Rows from block 3 of a small image flow-matching model, named by matrix and row number. Rows with one number within an expert belong to one neuron, the router's apart. Each number is 128 + 32 x the weight over its row's rms, rounded and kept within 0 to 255. All counts start at 0. After the name is the row's rms in percent of the matrix's.
Before each expert's rows are labels from the 100 images, of 14976 (inputs lightly noised), where the router gives the expert most weight on average: "top examples" is what is common among them; "peak on" is the class under the peak. Only what is clearly more common there than usual is listed. The data: aerial photos of the United States (SatlasPretrain).
# router: router (model.blocks.3.mlp.router.weight, 8x192, trained with AdamW), inputs 96-191
# gate: expert gate (model.blocks.3.mlp.gate, 8x192x192), inputs 96-191
# up: expert up (model.blocks.3.mlp.up, 8x192x192), inputs 96-191
# down: expert down (model.blocks.3.mlp.down, 8x192x192, transposed), outputs 96-191

# expert 1
top examples: crop field
peak on: crop field
router.1 082 [ 83 177 103 184 145  82  79 129 104 177 161 131 124 162 170 104 103 105  69  58 134 101 152 173 145  98 179 135 105 147 185 131 103 120 171  80 110 136 152 162 153  55 131  91 140 163 119 124 145 125 117  71 183  69 123 150 151 101 125 108 169 140 177 121 114 151 132 172 108 149 201  77 116 151 133 160 111 162 104 188 100 121 154 172 110  78 154 129 113 190  68 137 156 102 151  88]
gate.0 074 [ 79 143 141 141  79 156 103 158 140 117 100 175  60 134 133 144  84 120  78 111 122 131 107 165 130 107  74 189 176 131  95 181 175 177 153 146 119  57 117 186 166 136 138 108 118 149 159 133 151 143  93 164 119 135 119 173 133  80 100 121 158 121 188 144 169 128 152 141  92  89 124 103 106  65 128  98 118 102 124 137 135 154  86 178  91 109  85  83 142 108 111 161 173  95 131 246]
up.0 076 [172 108 120 162 136  70  90 137 146 201 162  87  81 144 115 139 132 107 141 135  89  91 173 111 142 137 138 118 133  91 177  82 148  99  84 133 143 160 148  60 137 157 157 107  98 176 109 124  69 131 107 131 171 167 106 104 122 113 162 114 142 152  53 167  92 141 135  84 132 150 109 132 124 127 147 137 153  67 168 112  88 139 135  83 158 172 187 186 141 132 114 112 124 146 131  40]
down.0 089 [132 122 105  93  43 124 194 140 102  68 102 103 206 157  86 103 133  90 129 129  64 105 109 194  93 169  87 166 140 117 163 155 134  91  94 132  80 141 122  87 134 123 109 119 157 184 114 109 108 130 131 142  96 150 111  99 192 132 143 118 133 137 157 178 135 100 127  91 156 121  91 166 159 108 122 133 138  85 171 112 105 129 186 175 108  58 120 122 168 153 100 126  94 149 153 162]
gate.1 090 [ 77 103 150 156 153 187  88 128  87 103 178 156 145 154 116 118 134 148 151 111 128  58 136  85 120 129 160 165 123  72  91 159  41 133  82  90  98 131 169 125 233 161 148 155 133 101 172 140 157  98 135 124 164 141 127  59 141 145 170 118  82 115 171 161  88 135  98 100 142 117 159 105  87 130 108 114 148  91 135  92 125 111 127 124 134 131  85 150 114 111 122 160 136  80 111 141]
up.1 095 [126 121 137  56  90 103 128  66  21 154 147 137 114 114 135 135  57  97 140 182 107 159 141 171 154 168 131 127 112 133  39 132  93 136  69 178 134 133 133 135  70  53  93 144 154 173 128 121 155 112 137 144 140 112 149  75 122 115 148 106 154 102  72  98 115 120 118  51 138 127 119 118 139 163  95  55  65 144  93 123 141 136 131 142 128  45 153 154 166 158  90  88 186 135 145 114]
down.1 093 [176 160 105 161 164 192 111  91 118 134 142  67 113 155  85 170 115 154 103  82 166 131 125 115 127 138  94 152 145 124 136 129 127 117 157 120 194  98 143 134 120  82 127  81 129  93 173 111  61 111 106  73 168  71 133 118 133 140 117 148  23  90 152  90  83 151 112 123 107 140 101 123 128 122 186 160 122  73 150 144 100 167  70 113 123 101 151  84 139  91 147  98 122 121 131 108]
gate.2 111 [196 142 125 130 111 145 156 149 115 109 117 112 120 105 121 142 107 113 145 115 116 160 143 101 126  50 106 105 149  82 115 148 107 174 129 111 154 124 137  74 135 171 133 112 125 164  76 137 103  84 127 117 120 208 212 157 172 132 112 113 135 125 158 166 159 139 112  64 132 134 171 133 130 140 131  98 140  94 127  94 136 112  85  62 164 128 112 177 116 165 157 114 163 112 140 139]
up.2 112 [190 117 126 166 118 170 141 153 154  85 108  84 143 100 155 173 152 140 117  79  98 167 156  79 109  99 113 184 114  86 141 155 133 192 152 140 149 123  87 141 122 169 111 126 108 151 103 122  72 101 132 187 135 226 180 109 114 156 164 162 156  93 159 148 157 138 136 112 116 110 151 119 142 187 119 133 156  94 117 139 140 127  90  85 121 116 171 144  81 151 124 114 153 127  71 134]
down.2 115 [139 104 167 178 123 105 141 101 138  94 104 123 208 113 115 118  98  66 139 166 146 103 157 106 131  93  93 121 190 121 136 105 171  99 123 147 255 139 117 145 124 186 126 143 166 181 104 132 115 125 192 179 102  99 157 126  81 138 156 156  92 140  69 112 109  91  83 126 138 130 195 118 116 114 145 131 147  79 139 106 161 164 127 234 138  84 155 153 104 105 173 103 112 132 119 107]
gate.3 094 [134 147 133 214 137 113 108 105 189 119 103  70 105  93 151 117 134 104  83 129 113 113 124 159 184 137 137  96 134 110 172 110 143 165 164 115 163 110  93 146  90  41 115 180 185 156 103 170 201 139 131 162  64 131 165 107 170 117 101 146 108 153  96 116 179 103 128 108 151 110 162 148 146 149  80 111 114 146 110 127 119 170 189 116  95 153 145 128 159  52  68 176 148 104  90 157]
up.3 100 [123 135 129  47 112 136  56 126  70 162 139 129 143  85 126 135 164 125 157 101 170 194 150  97  96 104 115 169 155 198 139 110 129 118 138 126 115 182 187 104 135 162 152 105 158 105 124  69 102 124 125  91 185 128  94 179 206  92 182  97  93  94 148 130  96 153 114 164 126 140  57  86 104  97 194 139 132  74 159 137 154  91  94 151 147 127 108  97 126 173 112 122 131 151 193 135]
down.3 093 [192 104 142 134 195 131 106 119 103 103 141 108 168 168 168 102 151 149 107 121 151 162  68 177  95 160 113 116 148 100 121 146  69 124 117 161 177  47 182 137  96 135 139 151 154  96 107 104  91 142 159 151 160 172 152  94 139 150 103 129 153  91 140 109 108  56 143 148 161 127 108 119 159 205 121 185 143 144 141 116  81 137  91 158  96 146 129 130 133 101 139 150 134 164 112  88]
gate.4 097 [ 69 184 121 106 149  86 104 135 103 131 172 161 136  76  55 114 146 101 104 140 144  75 165 166  97 183 122 119 118  98 105 167 131 159 149 103  86  77 102 130 132 113 108 151 139 180  93 147 131 115 120 144  93 187  88  67 115  69 134 133 154 126 134 134 124 164 105 132 127 162 170 108  81 152 125 101 110 152 144 141 180 127 123 118 108  99  57 126 155 151  91  96 114 102  94  97]
up.4 094 [149 134 132 148 155  74 133  96 104 114 168 100 138  73 133 137 174 152 107  98 125 148 172 187  71  99 129 152 160 107  99 135 131 146  80  57 112 104 121 143 133 117 143 125 136 178  97  99 111 136 163 156 157 168 134 161 147 132 124 127 151 130 147 140 114 202 134 156 144 177 135 163 140 136  75 163 146 162  38 210 190  76 174 123 141 180  74 120 165 151  87 117 129 117  36  85]
down.4 102 [ 84 131 122  66 180 109 137 130 121 170 147 142 152 113 145 143 192  94 172 167 152 126 141 107 141 113 186  55 171 130 113 149 150 147 144  61 174 124  71 108 169 120 147 146  82 152 118 116 152 122 122  92 123 124 154 100 126 136 145 152 134  61 138 158 154 141 148 118 173  64 166 163 117 113  97 159 115 114 154 161 115 149 176 187 124 125  70 117 118 159 209 159 142 111 151 154]

# expert 5
top examples: building
peak on: building
router.5 105 [172  93 133 137 196 120 153 123 161 138 144 127 153  56 170 136 148 111 105 174 131  70 179 108 150  99 123 162 102 135  89 118 148 136 145  99 183 165 106 112 174 118 155 102 165 143 166 177  82 152 177 141 160 124 143 109 125 174 134  86 119 101 136 132  48 162  83 109 118 134 130 123 107  69 122 112 113 120 140  95 124  89 144  84 151 145 123  80 197 160 190 151  72 110 152 198]
gate.0 089 [124 123  85 108 120 112 183 113 157 121  78 126 129 144 131 131 139 189 113  98  95 143 166 114 127 101 144 140 189 131 165 103 141 130 163 147 151  81 129 142 148 101 184  84  99 194 109 160 136  64 228  86 125  76 152 175 140 122 115 127 126 132 126 185 142 157 135 130 153 121 167 109  88 142 146 137 206 162 112  85 102  88  97 140  78 117 113 145 141  93 119 147 159 131 156 103]
up.0 107 [122 125 100 158  70 175  67 107 103 119 131 133  89 181  77  72 131 173 185 106 117  94 136 181 171 131 127 101  99 119 146  80 112 143 138 163 205 150 128 115 151 108 114 131  97 152 117 117 147 168 132 130 149 169 117 130 181 202  81  84 105 128 148  92 112 131 102 175 110 118 131  54 125 117  81 111 144 175 108  92 140  80 101  64 110 156 158 130 124 115  90 109  95 150  90 152]
down.0 091 [111 103 130 130 170 176 164 149 109  76 114 156 151 189 138  36  89 164 145 104 127 156  87 148 122 133 142 123  93 105 146 169  63 124 130 123 137 130 131 107 122 103  96  76 148  95 190 164  56 125 105  84 173 135 167 112 214 122  94 144 167 141 115 130  79 135 109 196 113 144 115 103 122 120 114  83 114 117 114 136 108 142 116 142 123 115 164  90 130 127 127 119 205 125 120 103]
gate.1 102 [119  56 191 135 137 202 144 143  98 125 125 128 126 129 151 161 108  84 115 148  77 183 151 182  93 120 107 166 129 123  78 106  77 194 146 116 109  93  87  47 119 134 147 112 126 132 139 125 120 113 114 120 123  91 159 158 144 181  59 167 149 137 178 113 135 164 129 176 154  64 197 101 126 155 149  86 149 122 173 108 112  80  80  74 118 111 115 134  82 245 115  60 121 138 151 145]
up.1 110 [118 182 103 132 104  85  84 123 166 140 132 120 138  97 119 143 196 121 162 143  96 131  93 180 149 165  86  99 108 127 150 163 109 147  94 103 152 157 134 130 124 186 108 123 123 134 148 153 127  96 169 119 119 124  79  93 149 144 152 113  90 125  51 173  99 162 115 126 129 136 147 129 143 119  91 107 122 148 127 111 135 130 148 108 127 164 149 101 171 129 167 192  96 148 151  89]
down.1 089 [199 117 125 118  81 155 171 154 105 114  86 102 118 182 134 131 163  95 144  97  87 180  91 168 129 157  84 209 176 110 180 131 110  64 138 138  73 109 115 128 162  97 100 109 172 147 172 127 117 132 135 154 149  94 119 235 109 145 105 123  82 149 168 101 147 118 148 124 107 127  77 155 130 154 100 157 133  97 133 133 117  81 119 106 112  59  86 129 110  68 134 146 142 142 129 166]
gate.2 091 [146 155 154 116 143 169 181 129 114 139 133  75  99 160 156 110 109  85  78 155 147 130 124 153 105 169 143 115 171  74 113 156 102 170  84 173 113  83 116 130 173 140 149  70  67 149  64 114 195 147 101 124 106  67 167 128 116 126 177 106 116 131 108 150 125  78 139  99 162 116 157 103 100 166 183 135 122 136 178 106 133  85 133 108 125 116 114 118  64 180 146 115  89 184 108  99]
up.2 075 [104 107 142 136 124  89 102 116  99  93 185 133 202  71 135  88 102 158 150 107 170 133 119 186 109 171 142  92 141 161 209  85  84 166 153 117 159 103 176 157  72 144  85 156 159  48 169 185 114 155 152 106 165 150 128 112 139 128 124 141 141 105 117  60 132 146 142 136 153 144  91 140 122 144  34 149 134 140  93 125 165 181 120 141 167 106 162 108 103 105 119 118 138 103  68 167]
down.2 096 [128  95 122 126 123  93 164 141 110 143 110 153 151 108 104 197 127 101 158  96  82 146  53 144 152 102 160 155  83 194 101 133 123 118 139 137 119 121 131 131  77 100 103  91 194 133 104 129 155 133  75 124 110 154 133 163 188 125  82 155 104  96 151 143 131  73 115 122 114 157 112 114 118 185 130  60 144 126 110  68 160  99  65 161 142 116 130 153 142 143 173  40 141 116  98 134]
gate.3 090 [186 154  69 130 186 116 150 145 153 112  79 124 115 129  67 126 112 132  99 122 181 137 115 126  87 172 149 126 115 167 105  83 130 132 150 155 122 133  94  31 152 135  91 155 134 178 165 152 102 156 128 125 136 140 120 147 158 169 128  61 121 126  99  88 115 176  87 146 140  76  40  97 147 162 114 102 152  95 139 157 154 129 125 163  97 147 101  82 128 188 101 145 107  81  69 203]
up.3 099 [105 145 149 110 146 110 121 116  91 106 127 126 132  59 108 102 120 120 126 106 124 118 150 126 161  91  76  88  95  97 124 177 178 122 141 145 138  98 133 153 124 140 144 119 139 136  90 121 168 123  98 153 163 155  59 145  54  89 190 156 143 122 115 164 138 128 120 128 106 213  97 127 150 112 102 163 156 119 113 128  74  82  80 118 166 188 150 137 131 119 122 146 134 140  92 133]
down.3 090 [124 136 144 103  84 149 130 150  90 123 102 129 151 154 127  83 114 130  82 159 148 188 129 145 127 132 129 143 163 106 154 116 109  99 133 127 119  83 140 133  85 103 116 124 139 135 120 136 102  64 164  70 127  29 191 151  62 160 176 131  94  53 140 111 159  75 168 152 145 112 113 104 150 146 170 174 134 107 117 122 117 115  70 125 126 123 174 140 122  94 127 129 118 109  93 106]
gate.4 116 [113 173 122 107 153  86 115 129  87 102 163 118 119 170 169  73 105  88 201 124 236 139 111  92 101 140 118 103 135 178 102 100  94 102  97 110 149 128 100 187 106 101 166  93 120 165 122 130 161  86 134 121  84 137 143 139 124 113 181 131 158 136 108 100  72 147 134 113 135 180 154 144 103  67 140 160 101 110 101 159 151  84  77 164 116 146 110 124 140 139 175 171 194 118 116 129]
up.4 115 [ 95 131 140 121 153 113 137  74 100  94 113 154 101 117 148  97 146  97 137 133 223 144 102 100 117 140  84 116 139 145 112 139 128 134 119 133 164 127 107 127  79  98 116 118 118 123 129 145 144  46 116 116  88 120  99 131  99 142 158 149 159 125 138  96  44 130 133 139 137 190 146 146 112  79  59 160  88 140  95 117 185 122  96 170  92 136 134 109 115 103 181 247 138 143 114 145]
down.4 106 [157 157 151 108 192 123  53 145 159 208 115 140 121 136  98 141 113 164 122 115 129 170 113 183 144 137 116 139 140  89 120 139 151  54  56 140  43 137 144 142 143 147 127  98 124  98 183 131 100 176 148 115  98 158  91 124 113 139 116 155 114 116 132 185 133 183 105 137 103  94 173 116  98 171 127 119 174 136  43 150 191 125  90  93 149  91 102 161 178 107 133 215 136 118 127 135]

# expert 0
top examples: crop field
peak on: crop field
router.0 098 [127 139 130 101  74 105 128 159 111 148 169 105 165 140 102 168 157  58 204 113 114 127  78 115  82 132 101 103 181 174 116 122 116  91  86 128 162  67  83 183  62 145 131 131 111  99 181 155 158 116 167  84 111 125 125 192 154 168  94 128 154 109 159 141 104  99 126 138 100 177 139 111 128 165 155 155  61  87 133 125 188  93 139 121 129 130 151 153 112 118 148 165 196 136 140 133]
gate.0 117 [116 157 125 129 194  58 127 132  75 198 131 125 123  77  86 105  89 141 110 187 108 125 105 104 149 118  95 101 134 147  97 100 159 102 136 134 117 150 168 141 131 114 100 181 168 157 106 129  97  84 111 103 149  99  30 111  87 123 135 129 107 131 101  59 104 154 120 152 143 136  83 116 122 103 175 127 174 113 154  85  85 126 141  88 158 137  93 180 153  78 188 122 142 106  98  81]
up.0 121 [170  62  73 150  73 119 161 155 131 115 146  95 115 194 174 130  96 104 118 186 131 136 180 141  69 145 173 162 149 132 154 169 147 179 117 127  77 154 100 105 129 129 151  88  96 114 136 118 116 118 147 150 110 115 204 176 154 107  43 109 146 120 140 218 124  86 116 104 128 144 108 107 133 181  93 134  92 127  67 147 170 158  94 190 127 115 138 108 136 134 142 132 111 136 128 145]
down.0 109 [ 99  61 131 164 157 193 131 115  87 122  73  96 131 174  97 156  64 110 157 118  43 146 108  99 199 174 122 139 134 101 101 155 144 116  97 156 102  81 148 109 104 111 106 162 115 150 107 140 189 118 156 109 174 171 132  74 139  97 154 129 125  85  92  60 118 125 123  98 100 102 117 109 117  77 136 126 136 132 108  96 158 119 120 103 109 185  63 139 139 124 112 111 134 123 136 111]
gate.1 099 [137  92 121 133 116 117 187 201 193 126 140 130  87 143 121 175 146 101 105 139 120 131 162 196 109 139 121 148 107 134 147  44 153 128  93 129 117  97 125  77 124 138 120  95 141  95 103 157 119 121 141 132 183 145 105 127 155 172 126 165  81 118  89 169 122 105 200 111 141 111 160 134 107 102 131 104 122 134 154  91 143 168 135 136 124 125 137 139 195 166 110 134 152 141 113 101]
up.1 107 [154 146 138 137 170 101  57  61  69 147 139 117 133 114 134 130  65 154 120 114 104 125  91 107 139  91 170 125 127 121  89 148  85 163 141  91 139 171 114 139 176 116 133 163  94 199 131  77 149 100 123 128 113 134 133 169  63  91 112 109 173 157 131 109 112 135  84 150  92 147  76 125 205  95  82 104 159 110 131 182 106 157 102 114  95 147 159 110  91  63 141 129  92 124 103 151]
down.1 099 [125 103  90 168 147 152 129  85  47 150 180 114  99 111 106 175 131 169 118  80 119 123 135 128  75  77 173 163 186 127  66 130  75 148  95 150  90 204 125  81 150 145 145 152 114 146 122 121 157  68 125 131 139 152  84  95  98 234 139 133 127 117 135 122 128 151  66 125  65 140 106 119  98 131 157 169 136 101 121  69 129 122  97 104 140  81 165 119 148 129 121 133  91 144 123  53]
gate.2 098 [167  56 149 190 146  77 126 133 128  87 154 121 126 113 178 126 174 111 140 141  76  52 107  59 152 131 201 108 110 105 135 169 118  48 127 125 163 139 140 137 169 171 164 127 148 137  84 117 136  98 101 133 126 112 133  65 131 128 122 144  88 105 108 126 128 169 142  87 150 108 147 111 116  97 168  95  84 106 152  25 121 130 121 158 145 153  56 138  86  86  98  68 104 109 143 122]
up.2 091 [ 66 216 138 129 136 164 121  97 111 210  59  92 120 164 156 107 149 142 124 165 159 192 146 162 122 113  23 139 116 134 141 116 123 168 167 122 121  85 156  79 103  75 105  77 122  87 146 112  78 160 117 145 158 191 112 169 117 123 155 131 132  82 118 112 152 138 119 183 113 151 142 121 118 168  96 120 147 135  96 207 121  98 193  62 140 120 165 105 182  97 169 146  90 125 148 165]
down.2 095 [126 162 120  15 120 205 179  96 102 122 103 140 161 177 100 108 143  98 105 134 122  85 127  87 127 115 127 122 111 155 179 157 126 152 162  82 181  89 108  94 121 124 122 169 147 101 153 139 190   3 133 130 106 123 129 131 150 133 125 124 122 110 157 177 118 110  93 147 135 111 120 161 129 103 193 161 108 155 131  29 144 122 152 138 141  76 119 113 161 130 156 102  98 129 154 121]
gate.3 104 [161  43 110 123  96 131 121 128 121 105 200  77 105 114 113 141 142 101 131  45 100 139 136 149 144  83 106 108 151 187 130 127 125  69 150 202 160 149  74 117  95 160 127 145 111 168 182 122 135  97 138 157 119 140 110 131  98 157 129 144 187 121 130 118 160 156 132 105 138 123  98 126 175 163 147  67 117 128  87 152 152 134 187 108 143 127 115 196 106 102 137 143 197 141  65 146]
up.3 115 [134 176  98  70 118 146 139 132 108  75 149 111  96 178 145 157 144 119 114  92 112  86 123 181 197 150 119 138 124  48 108 149 125 101 102 141  33 155 102 112  66 206  84 143 113 148 100  94  89 133 143 147 131 136  91  98 112 112 141 185 133  92 166 113 140 145 167 121 123 129 160 142 152 135  94 135 173  63  82 113 205 159  92 122 123 128 140 103 144 189  92 123 142 141 103 123]
down.3 106 [168 140  84 137 132 128  86 127 172 198  60 151  94  87  50 113 114 107  94  98 110 179 160 126  29 127 190 174 191  78 128  97  99 108 141 146 149 153 106  85 138 128  83 137 134 102 150 134 160  80 128 120  87 178 104 158 151 118 160 120 117 118  92 111 152 120 103 134  89 143 148 137 135 146 159  79 136 125 170 129 151  79 109 147 124 129  74 145 101 192 196 137 101 134 124 171]
gate.4 101 [116  73 147  83  88 224 147 112 136 128 121 117 110 238 108 121 159 207 186 177 170 128 108 131 112 125  89 102 135 163 123 107 124  57 157 138 126 122 155 142 134 146 130 163  96 134 191  99 131 110 121 110 120 127 130  79 111  72 118 189 153 101 110 142 116  82 106  93 154 130 179 122 175 152 125  66 151  59 116 113 118  89  92 147 108 129 117 120 156 132 204 129 144 149 130  91]
up.4 108 [164 124  98 109 109 124 164 163 106 104  91 171 107 173  94 151 158 151  62 124 163 140 113 123 110 104 133 192 108 129 101 125 138 132  95 146 180  93 191 142 179 143 143 189 137 154 101 143 101 126 102 124 119  94  74 125 111 140  98 128  85 135 165 108 144  72 123 165 130 176 142 136 107 160 106 121 207 168 214 185 177  79 150  97 165 138 157  98  93 188  60 156 168  92 127 106]
down.4 115 [109 134 136 103 124 115 165 120 199 137  87 149  67 140  93 109 126  92 152 142  81 147 111 182 114 122  79 180 121 128 117 170 117  73 185 135 154 130  94 133 216 149 162  89 110 183 132 163 104 151 123 108 137 113 138 103 163 139 128 168 152 121 114  86 155 101  67  89 150 163 144 138 126 144 143  76 120  71 129 128  71  92 188 185 113 144 126  88 122 103 163 137 185 104  97 144]

# expert 2
top examples: crop field
peak on: crop field
router.2 099 [127 115 136 121 115 153  77 126 148 121 114 104 149 159 135 105 162 140  79 115 181 150  87 131 147 127 144 145 138 114 204 143 149 100 114 126 121  88 116 155 128 154 179 159  85 100 124 104 202 184 137 129  61 102  97 134 105 116 200 137 127 156 158 154  88 114 121 209 115  96 129  95 126 102 160 114 120 118 113 212 111 127 145 103 103  96 188 101 102  93  85  91 153 128 125 118]
gate.0 103 [142 128 114 104 114 196 101 130 149 155 194  62 130  95 115 143  94 114 158 160 149 161 160 149 153 137 175  90 166 102 119 101 167 108  74 155 122 108  91 143 120  88 198 137 163 172 101 107  90 112  95 126 174 142 193  82 168 141 144 129 110  90 201 139 116  91 121 129 145 108 150 150 124  86 125 128 183 111 153 125 135 193 107  70 103 159 143  80 153 125  98  87 148  55  89 171]
up.0 087 [210 119 137 153  75 153 113 119 136 124 185 100 137 174  97 203 115 127 162 187 105 133 147 135  80 132 117 133 128  84  71  90 138  90  93 141 188 119 131 129 119 180 154 119 129 116 130 108 177 153  65 140 132 111 141 122 109 113 138 158 118 122 101 100 106 152  82 130  91 116  71 172 149 150  80  82  74  77 184 190 103 186 146 115 134 151  70 116  86 174 167  71  91 140 134 183]
down.0 102 [154 123 118  84 135 162 165 106 126 109 118  68  87 125 147  85 132 157 175  89 145 154  98 152 121 126  64 145 168  75 107 163 173  73  92 162 102 108 148 121 121 114 141 155 128 108 132 113  90 123 132 156 167 149  99 125 185 194  97 113  88 112 124  97 182 208 147 154  81  90 127 115 116 100 124 113 128 127 129  83 132  83  21  81 115 102 146  96 174  82 101 152  86 119 137 144]
gate.1 108 [ 81 120 108 129 148 104 135 116 138 122 234 192 139  99 127 143 106 164  89 118 182 125 122 163  75 110 151 211  97 132 151  92 165  46 155 132  94 136 125 136 148 121  83 147 152 183  53  79 149 153 124 113 127 126 124 185 134 133 107 153 120 153 142 109 186  93 139 113 122 174  92 139  99 124 191 136  81 138 103 129 153 127  90 145 110  95  98 170 151 114 132 101 129 130 151 167]
up.1 103 [ 71 123 136  53 122 133  77 105  90 102 146 143 100 124 183 128 147 165 155  62 137 127 111 151  91 157 148 204  70  81 130 157 121  88 132 122 137  81 190  78  83 130  80 171 108 148 135 103 141 168 131 106 111 183 107 103 189 150 142 158 107 137 152 141 103 124 160 110 128 110 101 136 135 125 149 112 114 130 120 128 138 104  92  90 122  95 129 178 105 145 133 102 184 136 151 125]
down.1 095 [122  95 188 127 112 143  87 150 198  80 141 178 103 115  95 128 182 135 121 115 138 135 158 184 118 138 103 102  69  80 154 141 135  81 177 109 138 119 165 137 160 127 123 135 123 185 154 137 115 114 144 155  95 150 168 211 131 168 179 134 144 133 119 107 147 131 202 104 106 102 111 154 128  61 101  99 128 147  52 133 135 135  95  92 144 135 149  38  56 102 168 127 114 129 101 158]
gate.2 106 [121 182 147 133 155  89  79 102 144 136 105  92 101 136 126  96 147 137 149 169  77 108 143 146 165 153  68 175 132  94 129 142  72 135 127 158 135 162 153 146 143 142 112  37 158 134 185 178 166 140 124 118 179 154  78  52  69 150 140  65 111 156 174  97  98 120 143 136 153 136 159  84 117 117 139 147 129  90 200 163 121  88 132  84 189 177 133 122 128 151 155 150 122 106  96 135]
up.2 120 [137 128 106  66 146 163 110 163 131  64 157 156 108 160 143 110 155 139 117 122 160 119 153 145 104  69 137 130 114 159  77 171 142 148 118 195 116 131 105 100  85  97  81 149 194 109  80 119  93  66 103 101 121 154 121 122  84 178  84 101  99 148 113  85 130 169 116 112 186 153  84 148 131 137 128 162 170 106 175 123 123 187 125 156 114  60 134 134 143  80 183 112 114 136 136 155]
down.2 101 [170  91 116 136 164 164 143 158  63 205  57 103  94 174 152 154 124  96 104 138  72 142 152 144 201 135   0 110 146 155 130 139 123 105 131 174  86  87 148 143  92  78 138 138 111 167 121 130 193 159 111  49 161 158 111 143 136  75  74 140 113 165 119 131 103  80 129 105 108 160  60 132 113 150 132 191 152 116 136 182  96 145 143  39 111 106 173 120 170  92 114 159 182 111 149 123]
gate.3 106 [175 156  89  76 171 128 115  87  94 187 104 127 135 103  61 111 157 174  97 133  92 145 135 167 130 115 124 116 101 131 146 137 104 135  97 119 139 145 124 138 207 166 147 122 105  94 111 137 112  43  91 117 148 128 130 121 197 184  63  96 165 156 122 139 121  75 162 179 145 130 162 147 137 187 106  97 179 163 135  82  65  95 107 113  85 129  77  99 136 171  49 140 127 142  80 165]
up.3 102 [124 139 106  91 149 113 150 184 142 151 148  78 141 121 108 125 168 119 154  88  93 140  76 219 139 143  84 123 128 144 124 164 113 187 179  66 166 136 138 134  60 138 113 115 111  85  76 143 167 123 165 120  71 161 144 175 107 130 125 143  80 150 131 175 139 102 170 139 134  66 156 119 142 139 117  88  94 136 118 139 166 107  97  98 126 214 171 129 114 173 145 125  83 124 119 126]
down.3 093 [142 132  72 109 166  62 115 195  67  73 104  79  85 133 156  74 190  87 135 132 159 120 125 106 123  97  77 165  86 136 112  69 132 188 137 170 104 117 131 144  90 100  94 137 114 170 137 173 198 170 138 128 117 139  67  80  97 188 169 134 175 125 124 101 112  77 121 164  83 104 128 111 121 124  98 198 135 134 118 152 130 122 116 134 142 103 104 155  95 123 117 127 131 117 101  81]
gate.4 093 [ 97 137 141  97 167 124 117  98 173 120 136  90 133  82 135 136  78  96 134 100 134 151  52 164 141 143 128 135 150 109 161 150 116 133 116 141 126 128 149  86 144  82 154 121 172  90  94 129  80 118 128 151 185 171 159 151 165  89 123 136 162 120  74  92 126 145 129 113 161  28 122 170 107 166 127 149 115 160 184 161  76 124  92  68 127 131  79  63 124 149 103 117 207 120 160 105]
up.4 080 [155 108 153 131 114 120 140 131  83 148  88 121 137 174 105 121 138 127 154 182 114 135 196  32  80 139 120  72  96 143 116 201 114  91  99  89 114  94  91 188 172 153 136 104 122 136 127 125 213 137 121 122  99 145 113  96 111 115 156 167 133 185 124 134 196 101 113 152  92 184 138 100 151  57 105 137 144 149  61 171 126 152 161 135 117 130 184 131 117 127 210 121  71 139 149 137]
down.4 088 [165  85 120 129 153 137 167 164 127 173 133 105 161 106  95 161 164 125 113 139 165 152  91 212  99 126 144 163 161 122 102 133 199 100 124 137 168 109  91 136  80 123 137 133 107 127  91 140 120 127 175 173 173 113 143 130  97  79  99  67 171 121 100 157 137 127 108 160 154  97  95 130 118 140 171 180 168 106 212 147 142 122 124 113 147 122 139  84 135  74 105 139 139 130  68 171]